{
  "conditioning": "class",
  "learning_rate": 0.0031,
  "lr_schedule": "wsd"
}
Rows from block 8 of a small class-conditioned image diffusion model, named by matrix and row number. Each number is 128 + 24 x the weight over its row's rms, rounded and kept within 0 to 255. All counts start at 0.
Before each channel's rows are labels from the 100 images, of 14976 (inputs lightly noised), where the channel reaches its highest value: "top examples" is what is common among them. Only what is clearly more common there than usual is listed. The data: retinal OCT scans (Kermany 2017). In brackets: how many of the 100.
# convs0: first 3x3 conv (model.decb.0.0.convs.0.weight, 192x384x3x3, each kernel summed), inputs 258-300

top examples: finding: diabetic macular edema (38)
convs0.158 [150 106 106  31 141 131 137 159 134 113 154 106 157 111 140 161 136 107 150  88 142 124 180 121 100 155 137 126 149 114 143  57  98 113 123 127 158 118 111 107 174 171  99]

top examples: finding: diabetic macular edema (62)
convs0.0 [144 144 142 118 135 123 164 128 130 148 144 102 171 111 160 126 119 121 130 149 125  73 125 135 134 123 153 112  94 121 141 113 145 127  90 161 157 142  98 115 118 181  73]

top examples: finding: normal (86)
convs0.185 [119 149 139 114  90 133 105  97 110 139 122 115 107 101 143 153 149 143 128 134 118  99 147 121 127 139 132  98  48 131 144  98 122 107 168 145 152 102 180 133 110 131 137]

top examples: finding: normal (84)
convs0.72 [177 118 154  80 148 129  97 137 105  83 132 103 125 119 141 125 161 142 124 129 151 154 152 127 143 193 130  55  53 163 124 194 110 138 122  87  95 107  92 105 148 234 116]

top examples: finding: diabetic macular edema (36)
convs0.34 [119 119 172 127 149 137 157 149  95  95  88 139 158 118 125 148 148 113 149 145 122 148 108 122 125 129 121 129 144 138 139 180 144  84 151 133 142  99 148 107 145  98 137]

top examples: finding: choroidal neovascularization (76)
convs0.151 [100 133 153 104 120 136 135  61 142 142 134 132 128 180 114  74 144  99 128  99 187 130 111 110 129 101 113 123 162  84 103  86 132 109 168 118 131 130 114 168  69 121 163]

top examples: finding: normal (83)
convs0.167 [145 154 113  79 125 146 122 140 130 118 139 122 110 110 117 195 162 148  97 105 154  78 212 147 123 120 133 134 110 141 128 170 144 141 115  87 131 161 106 104 146 156 135]

top examples: finding: diabetic macular edema (40)
convs0.48 [123 102 126  94 140 130 180 185 143 139 168 111 122 164 120 120 134 111 127 132 123 166 132 138 137  97 143 125 173  96 126 113 114  90 152 134 107 108 163 156 180 129 137]

top examples: finding: normal (89)
convs0.149 [ 66 106 125 184 103 165 159 134 128 130 168 109 123 112 111 165 135 103 139 128 172 187  83 117 116 123 125  91 130 159 102 102 120 125 129 117 135 126 106 125 127 136 123]

top examples: finding: diabetic macular edema (33)
convs0.46 [141 113 145 168 105 160 173 156 108 120  90 131  99 118 109  44 146 124 131  99 144  97 141  97 140 119 131 131 110 137 119 170 118 132 104 141 160 147 150  88 163 123 115]

top examples: finding: choroidal neovascularization (67)
convs0.134 [133 142 115 198 174 131 163 131 141 173 146 125 184 131 142 129 132 141 166 127 109 121 164 145 150 114 135 144 193 107 127  73 124 112 132 136 165 131 101 109 146 112 124]

top examples: finding: diabetic macular edema (61)
convs0.35 [178 147 167 111 120 171 129 161 118 163 166 123 178 199 180 100 139 180 122 154 118 156 207 100 197 145 139 216 124 134 162 148 125 150 191  95 192 122 154 111 122 173 122]

top examples: finding: normal (84)
convs0.183 [196 141 151  56 130 119 121  93 137 123 125 147 134 122 115 178 141 152 105 153 155 148 163 130 101 123 136 163  76 136  93 144  97 117 131 128 117 110 100 142 121 124 102]

top examples: finding: normal (90)
convs0.155 [134 101  86  95 144  89 136 134 135  74 144 117  95 122 109 155 117 136 117  99 129  91 179 156 162 143 120 144 141 142 153 144 122 130 109 103 111 158 102 122 132 162 125]

top examples: finding: normal (80)
convs0.99 [147  97 141  89  89 136 129  96 122 135 206 122 115 142 129 154 145 111 148 153 147 109  90 148 124 123 144 120 127 146  86 170 123 134  99 134 117 155 153 153 124 137  99]

top examples: finding: diabetic macular edema (67)
convs0.178 [136 116  92 210 122 140 140 155 128 109 132 162 164 159 131 146 109 155 113 109  99 172  80 122 106 131 118 183 103 144 120 134 121 107 103 147 111 144 135 102 140 106 107]

top examples: finding: normal (88)
convs0.30 [131 131 114  86 127 160 141 106 120 101 144 121 151  92 147 118 136 116 126 159 176 206 139 109 139 100 142 109 111  97 126 151 135 148 137 128 169 135 103 136 161 124 117]

top examples: finding: normal (92)
convs0.78 [119 146 103 127 124 125  85  95  99 147 158 121 109 169 154 168 103 108 162 124 129 114  91 152 106 144 129 120  92 135 119 169 105 113  92 135 113 121 129 101 151 155 132]

top examples: finding: diabetic macular edema (48)
convs0.54 [161 122 147 136 135 131 139 120 136 145 125 118 127 133 135 146 129 137 138 127 120 135 123 134 145 141 138  96 126 128 142 144 126 144 123 121 112 134 158 146 103 123 139]

top examples: finding: normal (79)
convs0.147 [171 137 121 123 150 118  90 105 131 171 162 156 135 150 133 140 129 166 138  98 124 112 144 144 115 109 128 124 116 127 154 104 110 111 112 116 120 106 139 205 140 130  89]

top examples: finding: diabetic macular edema (32)
convs0.124 [ 87 143 121  83 164 142 226 132 116 103 116 144 121  64 111 106  96  94 110 147 163 144 133 117 106 123 112 130 222 123 108 162 145 116 106 140 112  94  95 167 162  76 145]

top examples: finding: choroidal neovascularization (61)
convs0.22 [151 152 113 190 140 131 132 109 140 161 125 142 106 119 121 130 135 114 120 151 134 163 100 119 106 135 118 145 110 114 134 124 128  71  83 146  71 113 109 111 124  91 177]

top examples: finding: diabetic macular edema (47)
convs0.98 [124 115 115 141 140 110 129 131 142 110 126 124 158 123  95 108 122  85 141  95 139 131 118 167 120 119 131 146 208 122 102 125 147  96 102 166 105 151 146 205 101 101 154]

top examples: finding: normal (86)
convs0.120 [169 118 103 104 108 145 116 114 147 157 171 142 166  85 136  59 131 100 103  97 154 155  73 120 155 118 151 138  42 120 112 154  96 145 106 101 142 154 151 144  78 136 100]

top examples: finding: diabetic macular edema (36)
convs0.95 [153 100 136 173 154 136 140 125 113 138 108 104  76 125 117 111 157 195 152 141 106 123 108 135 168 137 147 112 171 158 173 108 110 138 118 129 109 142 127 125  99 142 133]

top examples: finding: normal (84)
convs0.65 [163 132 118 140 133 108 107 162 146 126 130 156 139 116 125 103 101 118 134 102 113 123  87 123  95 113 118 122  59  99 116 146 137 133 107  96 118 121 100 143 124  73 114]

top examples: finding: normal (94)
convs0.156 [127 104 165   0 133 117 104 158 110 108 154 133 151 127 149 130 167 121 164 129 126 119 157 150  98 117 133 116 106 127 114 127  97 140 118 143 152  94 173 186 142 140  52]

top examples: finding: choroidal neovascularization (59)
convs0.36 [115  96 138 133 107 140 151 132 157 151 132 144 141 151 164  65 126 123 154 136 125 104 141 120 139 125 103 184 120 131 130  58 103 117  97 118 145 158 139  92  98 177  88]

top examples: finding: diabetic macular edema (61)
convs0.142 [139 114 112 144 128 132 162 130 110 131 148 120 141 130  90  80 124 133 145 127 131 166 122 110 135 134 124 145 166 163 115 120 162 106 100 123 112 182 134 129 148  84 106]

top examples: finding: diabetic macular edema (34)
convs0.161 [120 112 143 157 120 124 144 109 126 180 150 102 153 117 120 115 142  85 151 127  96  85 179 123  89  85 137 106  65 126 115  77 119 109 121 156 147 123 160 165 107 150  97]

top examples: finding: diabetic macular edema (44)
convs0.121 [125 129 171 108 122 121 185 146 138 110 127 132 150 120 120  74 133  99 158 156 133 152  98 113 170 138 135  96 100 140 146  57 120 137 181 114 140 129 179  99 140 138  90]

top examples: finding: diabetic macular edema (40)
convs0.9 [170 107 100 153 193 109 127  87 136 145 104 138 125 170 130 144 116 120 126 174 112 138 166 141 159 123 103 149 204 125 144 123 178 138 121 116 122 117 108 145 117 131 154]

top examples: finding: choroidal neovascularization (81)
convs0.21 [110 152 104 148 102 142 141  67 114 157 120 106 164 122 116 118 131 103 129 133 151 119 100  97 112  93 165  93 188 100 100  94 133 140 115 152 176 200 127 148 160 151 108]

top examples: finding: diabetic macular edema (39)
convs0.122 [111 125 154  73  86 119 151 150 128 145 138 150 132  71 146 133 109 150 147 180 109 113 124 119 106  97 112 117  94 124  86  93 115 126 144 134 122  94 121 157 126 148 153]

top examples: finding: normal (88)
convs0.41 [154 164  92 139 151  84 106  93 132 187 118 134 124 136 155  74 111 178 135 110 132  88 171 111 116 159 130 116  90 137 116 153 112 155  84  72 120 136 109 107 122 149 147]

top examples: finding: choroidal neovascularization (70)
convs0.146 [123 138 120 175 131 126 156 151 116 173 112 111 109 103 101 115 101 132 140 129 150  87 152 132 158 130  99 110 161 150 152  77 132 119 152 122 148  92 154 126 138 118 140]

top examples: finding: normal (82)
convs0.166 [141 129 104 113 125 130 118 135 153 128 114 144  98 145 116 208 134 103 153 151 138  86 134 127 102 135 138 136 118 128 134 204 142 134 134 144 122 172 136 101 172 120 118]

top examples: finding: normal (85)
convs0.11 [171 119 108 122 151 125  68 106 113 106 149 156 140 182 131  91  99 159  96 130 129  91  98 141 166 111 110 159 152 121 148 170 143 175 101 134 174 161  96  92 100  95  68]