From a checkpoint of a small class-conditioned image diffusion model: trained on retinal OCT scans (Kermany 2017).
Rows from block 3 of a small class-conditioned image diffusion model, named by matrix and row number. Rows with one number belong to one channel. Each number is 500 + 25 x the weight over its row's rms, rounded and kept within 0 to 999. All counts start at 0. Numbers have three digits each. After the name is the row's rms in percent of the matrix's.
After each channel's rows are labels from the 100 images, of 14976 (inputs lightly noised), where the channel reaches its highest value: "colour at peak" is the nearest of a few named colours to the mean colour under the peak. Only what is clearly more common there than usual is listed. The data: retinal OCT scans (Kermany 2017).
# convs0: first 3x3 conv (model.enc.1.1.convs.0.weight, 192x192x3x3, each kernel summed), inputs 128-191
# convs1: second 3x3 conv (model.enc.1.1.convs.1.weight, 192x192x3x3, transposed, each kernel summed), outputs 128-191

convs0.125 092:498539505501551532385483507503512468518497529500478482524500525521531506445579526539504498479538525496499511519484445515556513507492500520538506513503507510474487503518528528527532501516523482
convs1.125 076:527452508512515483536494491481457463511499531473484510466511513507470536539480485461485473513490498467509468519512453500469535491520491480476544505492556552551511520485510501477473521547479481
colour at peak: grey

convs0.114 107:506452500496491476464505530505509506523501524461487504510475491503504512548500528501474453490516518547513500520531484521505541511492491490484477535501517445459532502508480527532460496454484520
convs1.114 123:538524480492508498560520492501467510492522461482547460513492499503498509489504502471530513487500511483473520499494464494471511496526454476538503442502477519547488529472451512470509507510505489
colour at peak: grey

convs0.149 087:493438520505483508477484527499494492528505517445505516497468500527471471473485497483495477536501492493514501462515543471517542466468489482519511541523494488549494505548473478539534496540530484
convs1.149 071:463539521478496503504514506492533472485458532509504528548517505486511472506518478476480482519500523518507456529484465485466549512514501470505502463511485506483484482506510544474548469528527527
colour at peak: white

convs0.46 099:472485550523472484547477455516541495489499528453474514449503454504493511493498449492501518470484521502528466437509466517465520535507502488509489474516510524468451517501513534532531518459529512
convs1.46 122:539508550505510509498507509553481516476458499478472515499512462506470500476481516488524499490500480481490473481513490516524480455477493492516484509476492474510530506522514499534504501525481503
colour at peak: white

convs0.4 093:504478501497470490528496485501522511495503511542499494493536512539485477504483503500440501523508489483517490561529507478497479493523488509474465483504489525488420485455498523492540495465467558
convs1.4 078:504491480513486472536485497472525479475545483457456467542500525487531510495534480511533498497506476466499499461508485516483514483497513482500496463535547486534499458541519488551496527488528480
colour at peak: grey

convs0.71 080:485473521494535459521508472508500515487483480514410532508532513526499468508490517498506516517510477528510480472513535508455505471489498463532503569463493486499488493516487511486492492464500498
convs1.71 060:497550506525453534502549492522514502450491487516522508479533536475499539471480530495495518526484536490493500509512536442513447491482500538515493510488524479560494494517512500497526513498493514
colour at peak: white

convs0.1 115:459552504483486546482486491488538533532481463522497505540487529511544469466485523534496518502500469469471495502500499519483480523496489503486478463490488494504380499482489475501480503447472471
convs1.1 115:533523484502528485484493505466511472459543490485545476515512514481481500485497480509502511511506484496489463506494510488521530437489495553528513519504473502494483511481492490476480535539484469
colour at peak: grey

convs0.84 100:490492480504484461482505512461538508503498515534485498523469516475505472499489509520479497469496499477503464478498479495490538470530509501501494540508509490468575501502533501479519488491510507
convs1.84 070:466467527519485531498563480538509521465470497473521469497497531493505518475487532481543514522536539460497503517512477489496463488475512483483534500501507488575520519509487502539508527498506533
colour at peak: white

convs0.92 090:489475492524480500546514524514525527491481530494469491476530507553551497486504512495507482540471512555508498464548581536507540494458486511515565509511495475500496503485480483490455472506499505
convs1.92 094:470522515519451483449527484490518492507512570481503507494526503516480520494468457550559490482493544453508490493521485469483517515494503500492470500474521540470541474491511539499515528548496526
colour at peak: white

convs0.35 096:508505524495514511495453489452486527569471540484512487481456495505517500507522491495485519505506455544540508502478509521538548525494498535504505493514519500485487503503483471518515484491507488
convs1.35 078:536566470501500461516499465520515490448534522446498473522523535500466486477489475525521503501520490510522466514505460495481514447524499504549500479483473516494522490494467528501471469470496539
colour at peak: white

convs0.93 094:461490507514494547552505498533493534500497517506517507486517521509492498532453505525513506516491522515519526474500534505499462504501505566527504464514501524558537505517459487451536515479515542
convs1.93 109:523554491472470478528512462473530512497500482474496463508518493478474565506491509498481541524509503557523498501496514486509535512490518480480551502490466491490515502472465470542503524476502509
colour at peak: white

convs0.22 130:491530505486499457516482487488537487466501478529479501525483493484481450504483450541476497450522481539457504530435531522526472459496506507484480542491497460552486504482566499478526482489486485
convs1.22 084:494481509469496473437482507476466500520484471488509491501519508509531578510505476497522465516513494475545520482522512477490438492494500516491519470494474515506491519519473530530538521521486498
colour at peak: white

convs0.43 098:501451504482521497528488504530503510479486537489508464473548498487500469461539489488528516511515519480455518551444510531535496483496502484536493472496470512529491498533443470500535484465511443
convs1.43 087:527476479525451455483522478517478516485484500479482494514468537471482558497469487496488480495474492487504489521512478502463496497517513542469487546498528530471498514545499502474463495540478503
colour at peak: white

convs0.189 139:546490484482496468491501447494397481530507504466504494481455486510494559433483509490475507483496501532529506482483461513482518468494493512494518473521475509470554511497490516483512497476485528
convs1.189 179:484472507531511509514507484507412507471492492499497499500455475517512470524547486487511431518498497550472475541496472490527507510510509451543521424469485512471544495480471491462486493483514474
colour at peak: grey

convs0.3 106:478519534498480537504494507495522496500490540523501505487446502497491529520512495482503521534494501512493517450537512488489441489517499457529534496531524498478526505493516530528527474481496495
convs1.3 115:527476464500499473467517476492512506486496523502457528504459530500475509486469486528535516476489476496525513490531512511501459553505491497502470514487502471506540513501466491476549511514504510
colour at peak: grey

convs0.56 097:522519518505497542526487495498442516521494469559492484502503506501505480507501531509502517486499482520488489499529459467511489524511492504495557512510498464549490520510558504500515485505519504
convs1.56 096:458435457475520540566515555506510508493506529495488461502556488501501492474472506535524518529503506527516502502447517506526475505477455527491487535505516483531498516496540497511488492541506511
colour at peak: grey

convs0.24 110:518502510515497505485512515480477465467507481507475500505479514524477467522476499570504455498501522544509496524487511501531500435510542508532513490462545481528498491508528478556479484453529444
convs1.24 089:487509504480489447463494487475481528507468487461529496503546491493509574474524464517478491470487508459482504477487527497452504503522492483478472502487468544509541492507475482494498530514511519
colour at peak: white

convs0.185 102:492488492502510488569486499484541502530502532512473489510450494510510510474499478482524490518505525481494504488542522455537500517504507498478544504497485493529496484497508457542512499507523482
convs1.185 120:513501506474503513510469530502506484484509499528491498511485510492513519479502467507434466495502490494523474453465480458515513515516502522476509504489548516506508495526507524518512511499523516
colour at peak: grey

convs0.133 131:492519502475488494510488515477506496503479533562471491497515492498476447517490475473487461492482480514494496478480547508497492484494505502515486556491504467497509483501525487554438478490518497
convs1.133 159:509457472541491479532523501493569474468476517517471509501541499474499510480509525467440492496538504494470489460497509525493470520507496489464513512522457521521539494516499465496538500545469494
colour at peak: white

convs0.134 091:514483505506477453465513502547542481499532506516506497518508499518508508471466482500473468462491544461451473517499513486526490508510521521518463525482477519434522517495452532520485526522484498
convs1.134 082:525470492471501522470503499480494503506473527500479524508494545504504504509526504468489520533496511502531492467525481487484508497497498496513527493526513458477515505523480442479506504518523473
colour at peak: grey

convs0.168 107:502534529518501483539481521509475506483476474557498491492486506475463572537462487498483480473493498553517488470478546536515482495514531495541507530485469490474505497509542490544423468495509460
convs1.168 134:485453499521542498519502514449522513504503496514482545514547479497499537459526487495485493518523496459497511487521460522490477538497500509462520540461498554519522510520479473484539525515497527
colour at peak: white

convs0.161 117:521474502486502523465550499498624488517554466443517502512523526496516499496554474503481476462505497460537512514527491517466520495482514531483498490473452496530515514506458479502471489485496521
convs1.161 118:456520478471515492504440510518582479528481487541505498486436529505528569526538520527490538467507532471489497522497503500478551511519518521512487499530501515472475486495495510482506503534525540
colour at peak: grey

convs0.98 087:489475507528520521504519484488516486499535490496480520507506501490469462524515494497501494493515483535501514473529493519539472498467526516553507542509496504469552499518517491494536521526515483
convs1.98 071:516505479450486478521489487474547472509531536473531487516500550525505522539488468504470469483524448516472496493507515516487500518538547530509506507535503529530526534482492517449482515504506485
colour at peak: white

convs0.76 089:468494468502516506495458531512448517513478516518446481499485485544510520470472521507493493538509546509501507534500537494494531522492473496494506508487479489517496474463447494473541491488489495
convs1.76 082:481508517469487476499529435503539480496475499490505496495521543458491468491523502505484491533476524530480504525481492517501448505488461500504475505495466512450484513578520515481509482509498534
colour at peak: white

convs0.178 102:499582500485521476529513509505578531459510493469494521507467489476494530507512531482485533487523492561450509467505510478483501477498495487523476480515501492479500476492529455485535513537515474
convs1.178 097:495477487521522508486493485488517545481514522491498485499536495527500503472454507490472506523506452481554453475506524507492486588522459500498496500492496524508532525530488538500523493557494455
colour at peak: grey