From a checkpoint of a small class-conditioned image diffusion model.
Model: 6.69M parameters, arch unet, activation mish.
Training: 7800 steps, batches of 128.
Rows from block 7 of a small class-conditioned image diffusion model, named by matrix and row number. Rows with one number belong to one channel. Each number is 128 + 24 x the weight over its row's rms, rounded and kept within 0 to 255. All counts start at 0.
After each channel's rows are labels from the 100 images, of 14976 (inputs lightly noised), where the channel reaches its highest value: "strongest on" is what is common among them. Only what is clearly more common there than usual is listed. The data: retinal OCT scans (Kermany 2017).
# convs0: first 3x3 conv (model.mid.2.convs.0.weight, 192x192x3x3, each kernel summed), inputs 96-191
# convs1: second 3x3 conv (model.mid.2.convs.1.weight, 192x192x3x3, transposed, each kernel summed), outputs 96-191

convs0.45 [114  99 151  91 103 133 127 161 107 132  85 109 134 105 159 108 132 141 137 142 201 138 118 135 123 127 105 178 122  92 121 131 127 142 101 151 133 132 102 120 132 128 124 148 120 139 113 158 122 129 137 154 129 130 131 129  95 181  74 162 121 122  91 112 138 151 140 125  94  98 125 129 132 124 167 129 105  99 124 128  74 114 152 116 119 101 128 123 116 136 141  95 125 180 131 161]
convs1.45 [124 126 154 131 137 111 168 136 125 112 116 187  87 171 101 124 120 127 162 133 109 136 150 143 124 111 110 111 168 172 120 115 155 154 107  73 140  82 150 110 171 134 132 119 138 145 139 142 156 131 141 116 105 151 161 187 157 133 153 126 131 151 162 144  97 127 113 127 126 109  88 148 122 113 115  89 135 114 116 138  96 132 155 124 130 158 136 165 154 143 122 116 127 111  91 115]
strongest on: finding: diabetic macular edema

convs0.105 [115 136  72 113  96 164 131 125 131 129 120 104 119 132 124 149 143 112 164  89 117  91 144 108 168 119 123 124 119 123 102 117 104 147 138 117  88 143 121 139  82 129 133 133 109 144  82  98 137 146 103 146 129 133 115 123 170 139 133 156 107 151 134 186 109  86 120 145 153  92 129 144 132 145 119 124 124 118  98 147  69 106  81 108 103 175 135 102 121  98 118 100 154 147 122 113]
convs1.105 [132 116 144 103 155  95 146 106 129 132 118 127 129 129 168 121 104 186 120 138 140 165  92 135 116 125 168  93 162 120 120 148 123 117 106 138 155  93 167 129 158 141 131 141 153 115 142 147 161 115 162 155 156 136 148  99 125 148 124 120 122  99  89  79 138 115 128  66 149 159 119  90 110 117 122 127 133 127 162 169 125 152 147 119  88 121 138 131 146 130 174 114 117 127 132 124]
strongest on: finding: choroidal neovascularization

convs0.173 [105 117 141 102 116 120 152  78 137 162 150 174 102 142 121 122 132 157 106 155  78 125 119 167 155 138 152 132 134 157 114 101 149 164 116 104 132 156 113 113 143 138 102 104 132 130  96  90 120 121 111 150 135  94 139 137 111 163 124 147  99 101  92 125 128 163 149 138 125 153 158  84 111 133 131 160 114  79 113 167 155  98  94 130 126 135 149 151 115 100 165 141 133 148 132 120]
convs1.173 [131 131 159 169 109 149 131 202  99 137 110 129 114 146 180 151 125 113 120 124 117 122 104 121 131 156 122 126 118 110 126 126  57 145 133 128 136 142 126 111 134 152 147 147 133 147 132 112 121 110 132  94 143 148 116 159 127  94 121 135 125 143 130 148  90 145  89 130  93  96 129 122 137  91  97 156 167 167 112 115 108 151 101 114  84 132 118 116 138 108 136 103 106  99 104  90]
strongest on: finding: diabetic macular edema

convs0.14 [130 144 158 122 100 150 130 102  89 172 119 111 154  97 167 137 115 113  93 111 102 115 102  89 129 123 141 133  85 105 134 121  88 134 127 148 153 107 120 125 118 111 141  90 110  99 159 101 122 124  59 110 120 115 142 165 149 120 111 172 148 126 133 119 113 123 160  95 101 127 120 125 138 146 142 129 144 108  88 125 153 175 119 159 115 120 105 129 133 122 101 112 178 141 146 110]
convs1.14 [133  69 109  93 133  95 142 150 108 141 115 129 143 145 100 100 141 141 123 160 132 130 188 124 133 129  92 143 121 129 180 108 106 184 142 125  94 155  88 116 101 121 157 142 126 116 184 169 138 165 192 116 140 121 115 102 107 103 145 119 133 118 101 121 198 197  96 166 117 104 169 148 136 114 118 101 149 128 168 131  88 127 139 128 139 162 153 120 139 122 161 150 130 132  93 139]
strongest on: finding: diabetic macular edema

convs0.85 [125 117 103 124 134 163 154 137 103 127 129 114 134 114 109 155 106 135 118  88 161 126 130 109 137 108 138 126 141  85 155 140 100 142  79 108 114 102 134 128 116 131 114 142 147 110  61  76 116 157 124 132 138 133  89 140 164 190 104 152 138 178 155 157 130 115 113 161 122 141 120 114 101 105  96 123 142  86 152 177 123 139 130 114 112 119 125 150 165 120 153 113 131 133 154 134]
convs1.85 [ 73 139 126 147 158 114 105 122 110 131 120 105 146  88 150 110 105 136 141 159 114 143 101  99  89 206 179 132 129 170 122 121 160 135 108 124 115 128 156 110 147  99  74 130 126 123 155 110 121 135 150 112 119 101 145 166 146 120 141 139  80 139 119 115 144 165 113 149 105 140 145 160 150 114 126 162 150 168 124 107 126 110  84 127 127 131 109 131  96 150 115 178 117 104 130 102]
strongest on: finding: normal

convs0.35 [152 142 145 144 147 117 126 144 120 144 136 177 142 116 142 103 141 106 120 127 121 134 129 176 118  92 139 141 113  83 150 145 121  77  57 154 114  96 158 167 132 108 109 160 133  89 161 155 137 129 123 132 103 138 156 136 137 144 103 133 116 131  95 124 134 134 148 124 105 118 136 113 118 145 182 100 103 134 161 121  90  94 166 123 156 127  90 166 112 105  81 135 147 175 120 143]
convs1.35 [118 118 114 116  88 152 163 144 148 127 127  95 133 150 128 102 135 142 130 163 175 130 112 100 100 130 142 146 127 153 154  45 140 137 134 133 116 136 118  93 171 111 112 110 113 161 122 122 119 115 139 120 148 118 100 130  90 141 102 151 120 106 115 133 111 153 147 150  83 142 116 130 123 115 134 112  98 160 118 190 141 123 110 147 125 140 148 161 113 120 116 109 155 157 112 144]
strongest on: finding: diabetic macular edema

convs0.91 [111 102 111 118 138 146 159  86 160 151 143  89 131 132 124  92 113 106 158 114 117 131 113 108 119 125 159 158 139 143 143 105 160 109 133 165 126 176 104 110 120 127 104 177 108  94 136  64 142 174 137 139  95 131 160 114 112 143  85 112 145 131 107 159 124 117 118 126 147 172 144  94 141 115 153 172  81 105 118 150 121 124 124 122 121 112 131 128 120 134 139 101 138 137 137 114]
convs1.91 [119  99  67 129 126 142  84  99 122 118 117 159  91 118 148 126 118 141  66 105 158  92 131  99 114 108 143 131 163 116 173 158  74 126 137 110 118 123 146 108 140 102 146 157 111 110 137 126 115  83  98 140 144 146 115 139 153 134 106  97 123 153 119 142 121 141 132 160 120 110 143 143 165  88 131 137 130 156 125 155 202 151  82 144  86 139 123 121  93 137 129 138 180 136 101 125]
strongest on: finding: normal

convs0.52 [186 155 124 120 153 151 150 129 106 161 148 194 117 127 144 105 104 171 170 142 155 167 123 154 151 141 122  95 153 157 167 121  97 173 118 145 136  90 155 152 145 136 155  87 146 160 137 139 157 142 124 115 143 130 171 131 120 104 162 123 132 164 122 116 166  96 157 106 152 128 123 106 140 121 185 148 132 147 146 100 146 123 170 120 145 130 139 136 119  92 124 184  77 121 129 109]
convs1.52 [101 120 158 139 138 157 108 146 169 111 141 103 105 115 150 179 150 108  84 111 127  97 135 135 118 122 116 164 116  99 117 136 167  86  77 152 133 126 125 103 107 146  92 170  91 138 117 121  75  84 120 171 100 132 153 105 145 128 107 145 114  95 113 106 138 149 110 131  79 156 103 172 101 152 122 121 116 125 142 163 104 143  94 129 114  57 101 113 141 128 160 124 176 137 126 145]
strongest on: finding: diabetic macular edema

convs0.136 [157 158 119 137  97 131 138 150 122  85 134 123 146 118 163  84 120 149  96 125 124 129 143 108 125 138 162  96 140 135 151 145 129 128 109 136 102 109 141 134 150 168 116 160 107 119 140 140 103 113 161  87 113 170 154 119 140 139 113 128 132 135  95 153 145  74 129  89 129 125 113 122 121 148 126  96 148 142 177  83 140 120 120 135 136 120 136 148 145 122 126 142 142 123 135 177]
convs1.136 [128 103  97 186 150 115 118 130 150 177 150 118 106 158 114 153 117  82 142 102 128 166 136 129 129 107 122  92  58 174 160  81 151 116 198 103  95 178  72 110  84 134 139  82 142  81 107 111 138 146 126 123 141 104 136 144  82 114 146 129 121 148 145  98 123 139 128 129 116 133 165 133 128 106 144 133 114 104 137 127 115 120 128 140 154 161 130 132 140 117  90 119  91 133 124 119]
strongest on: finding: diabetic macular edema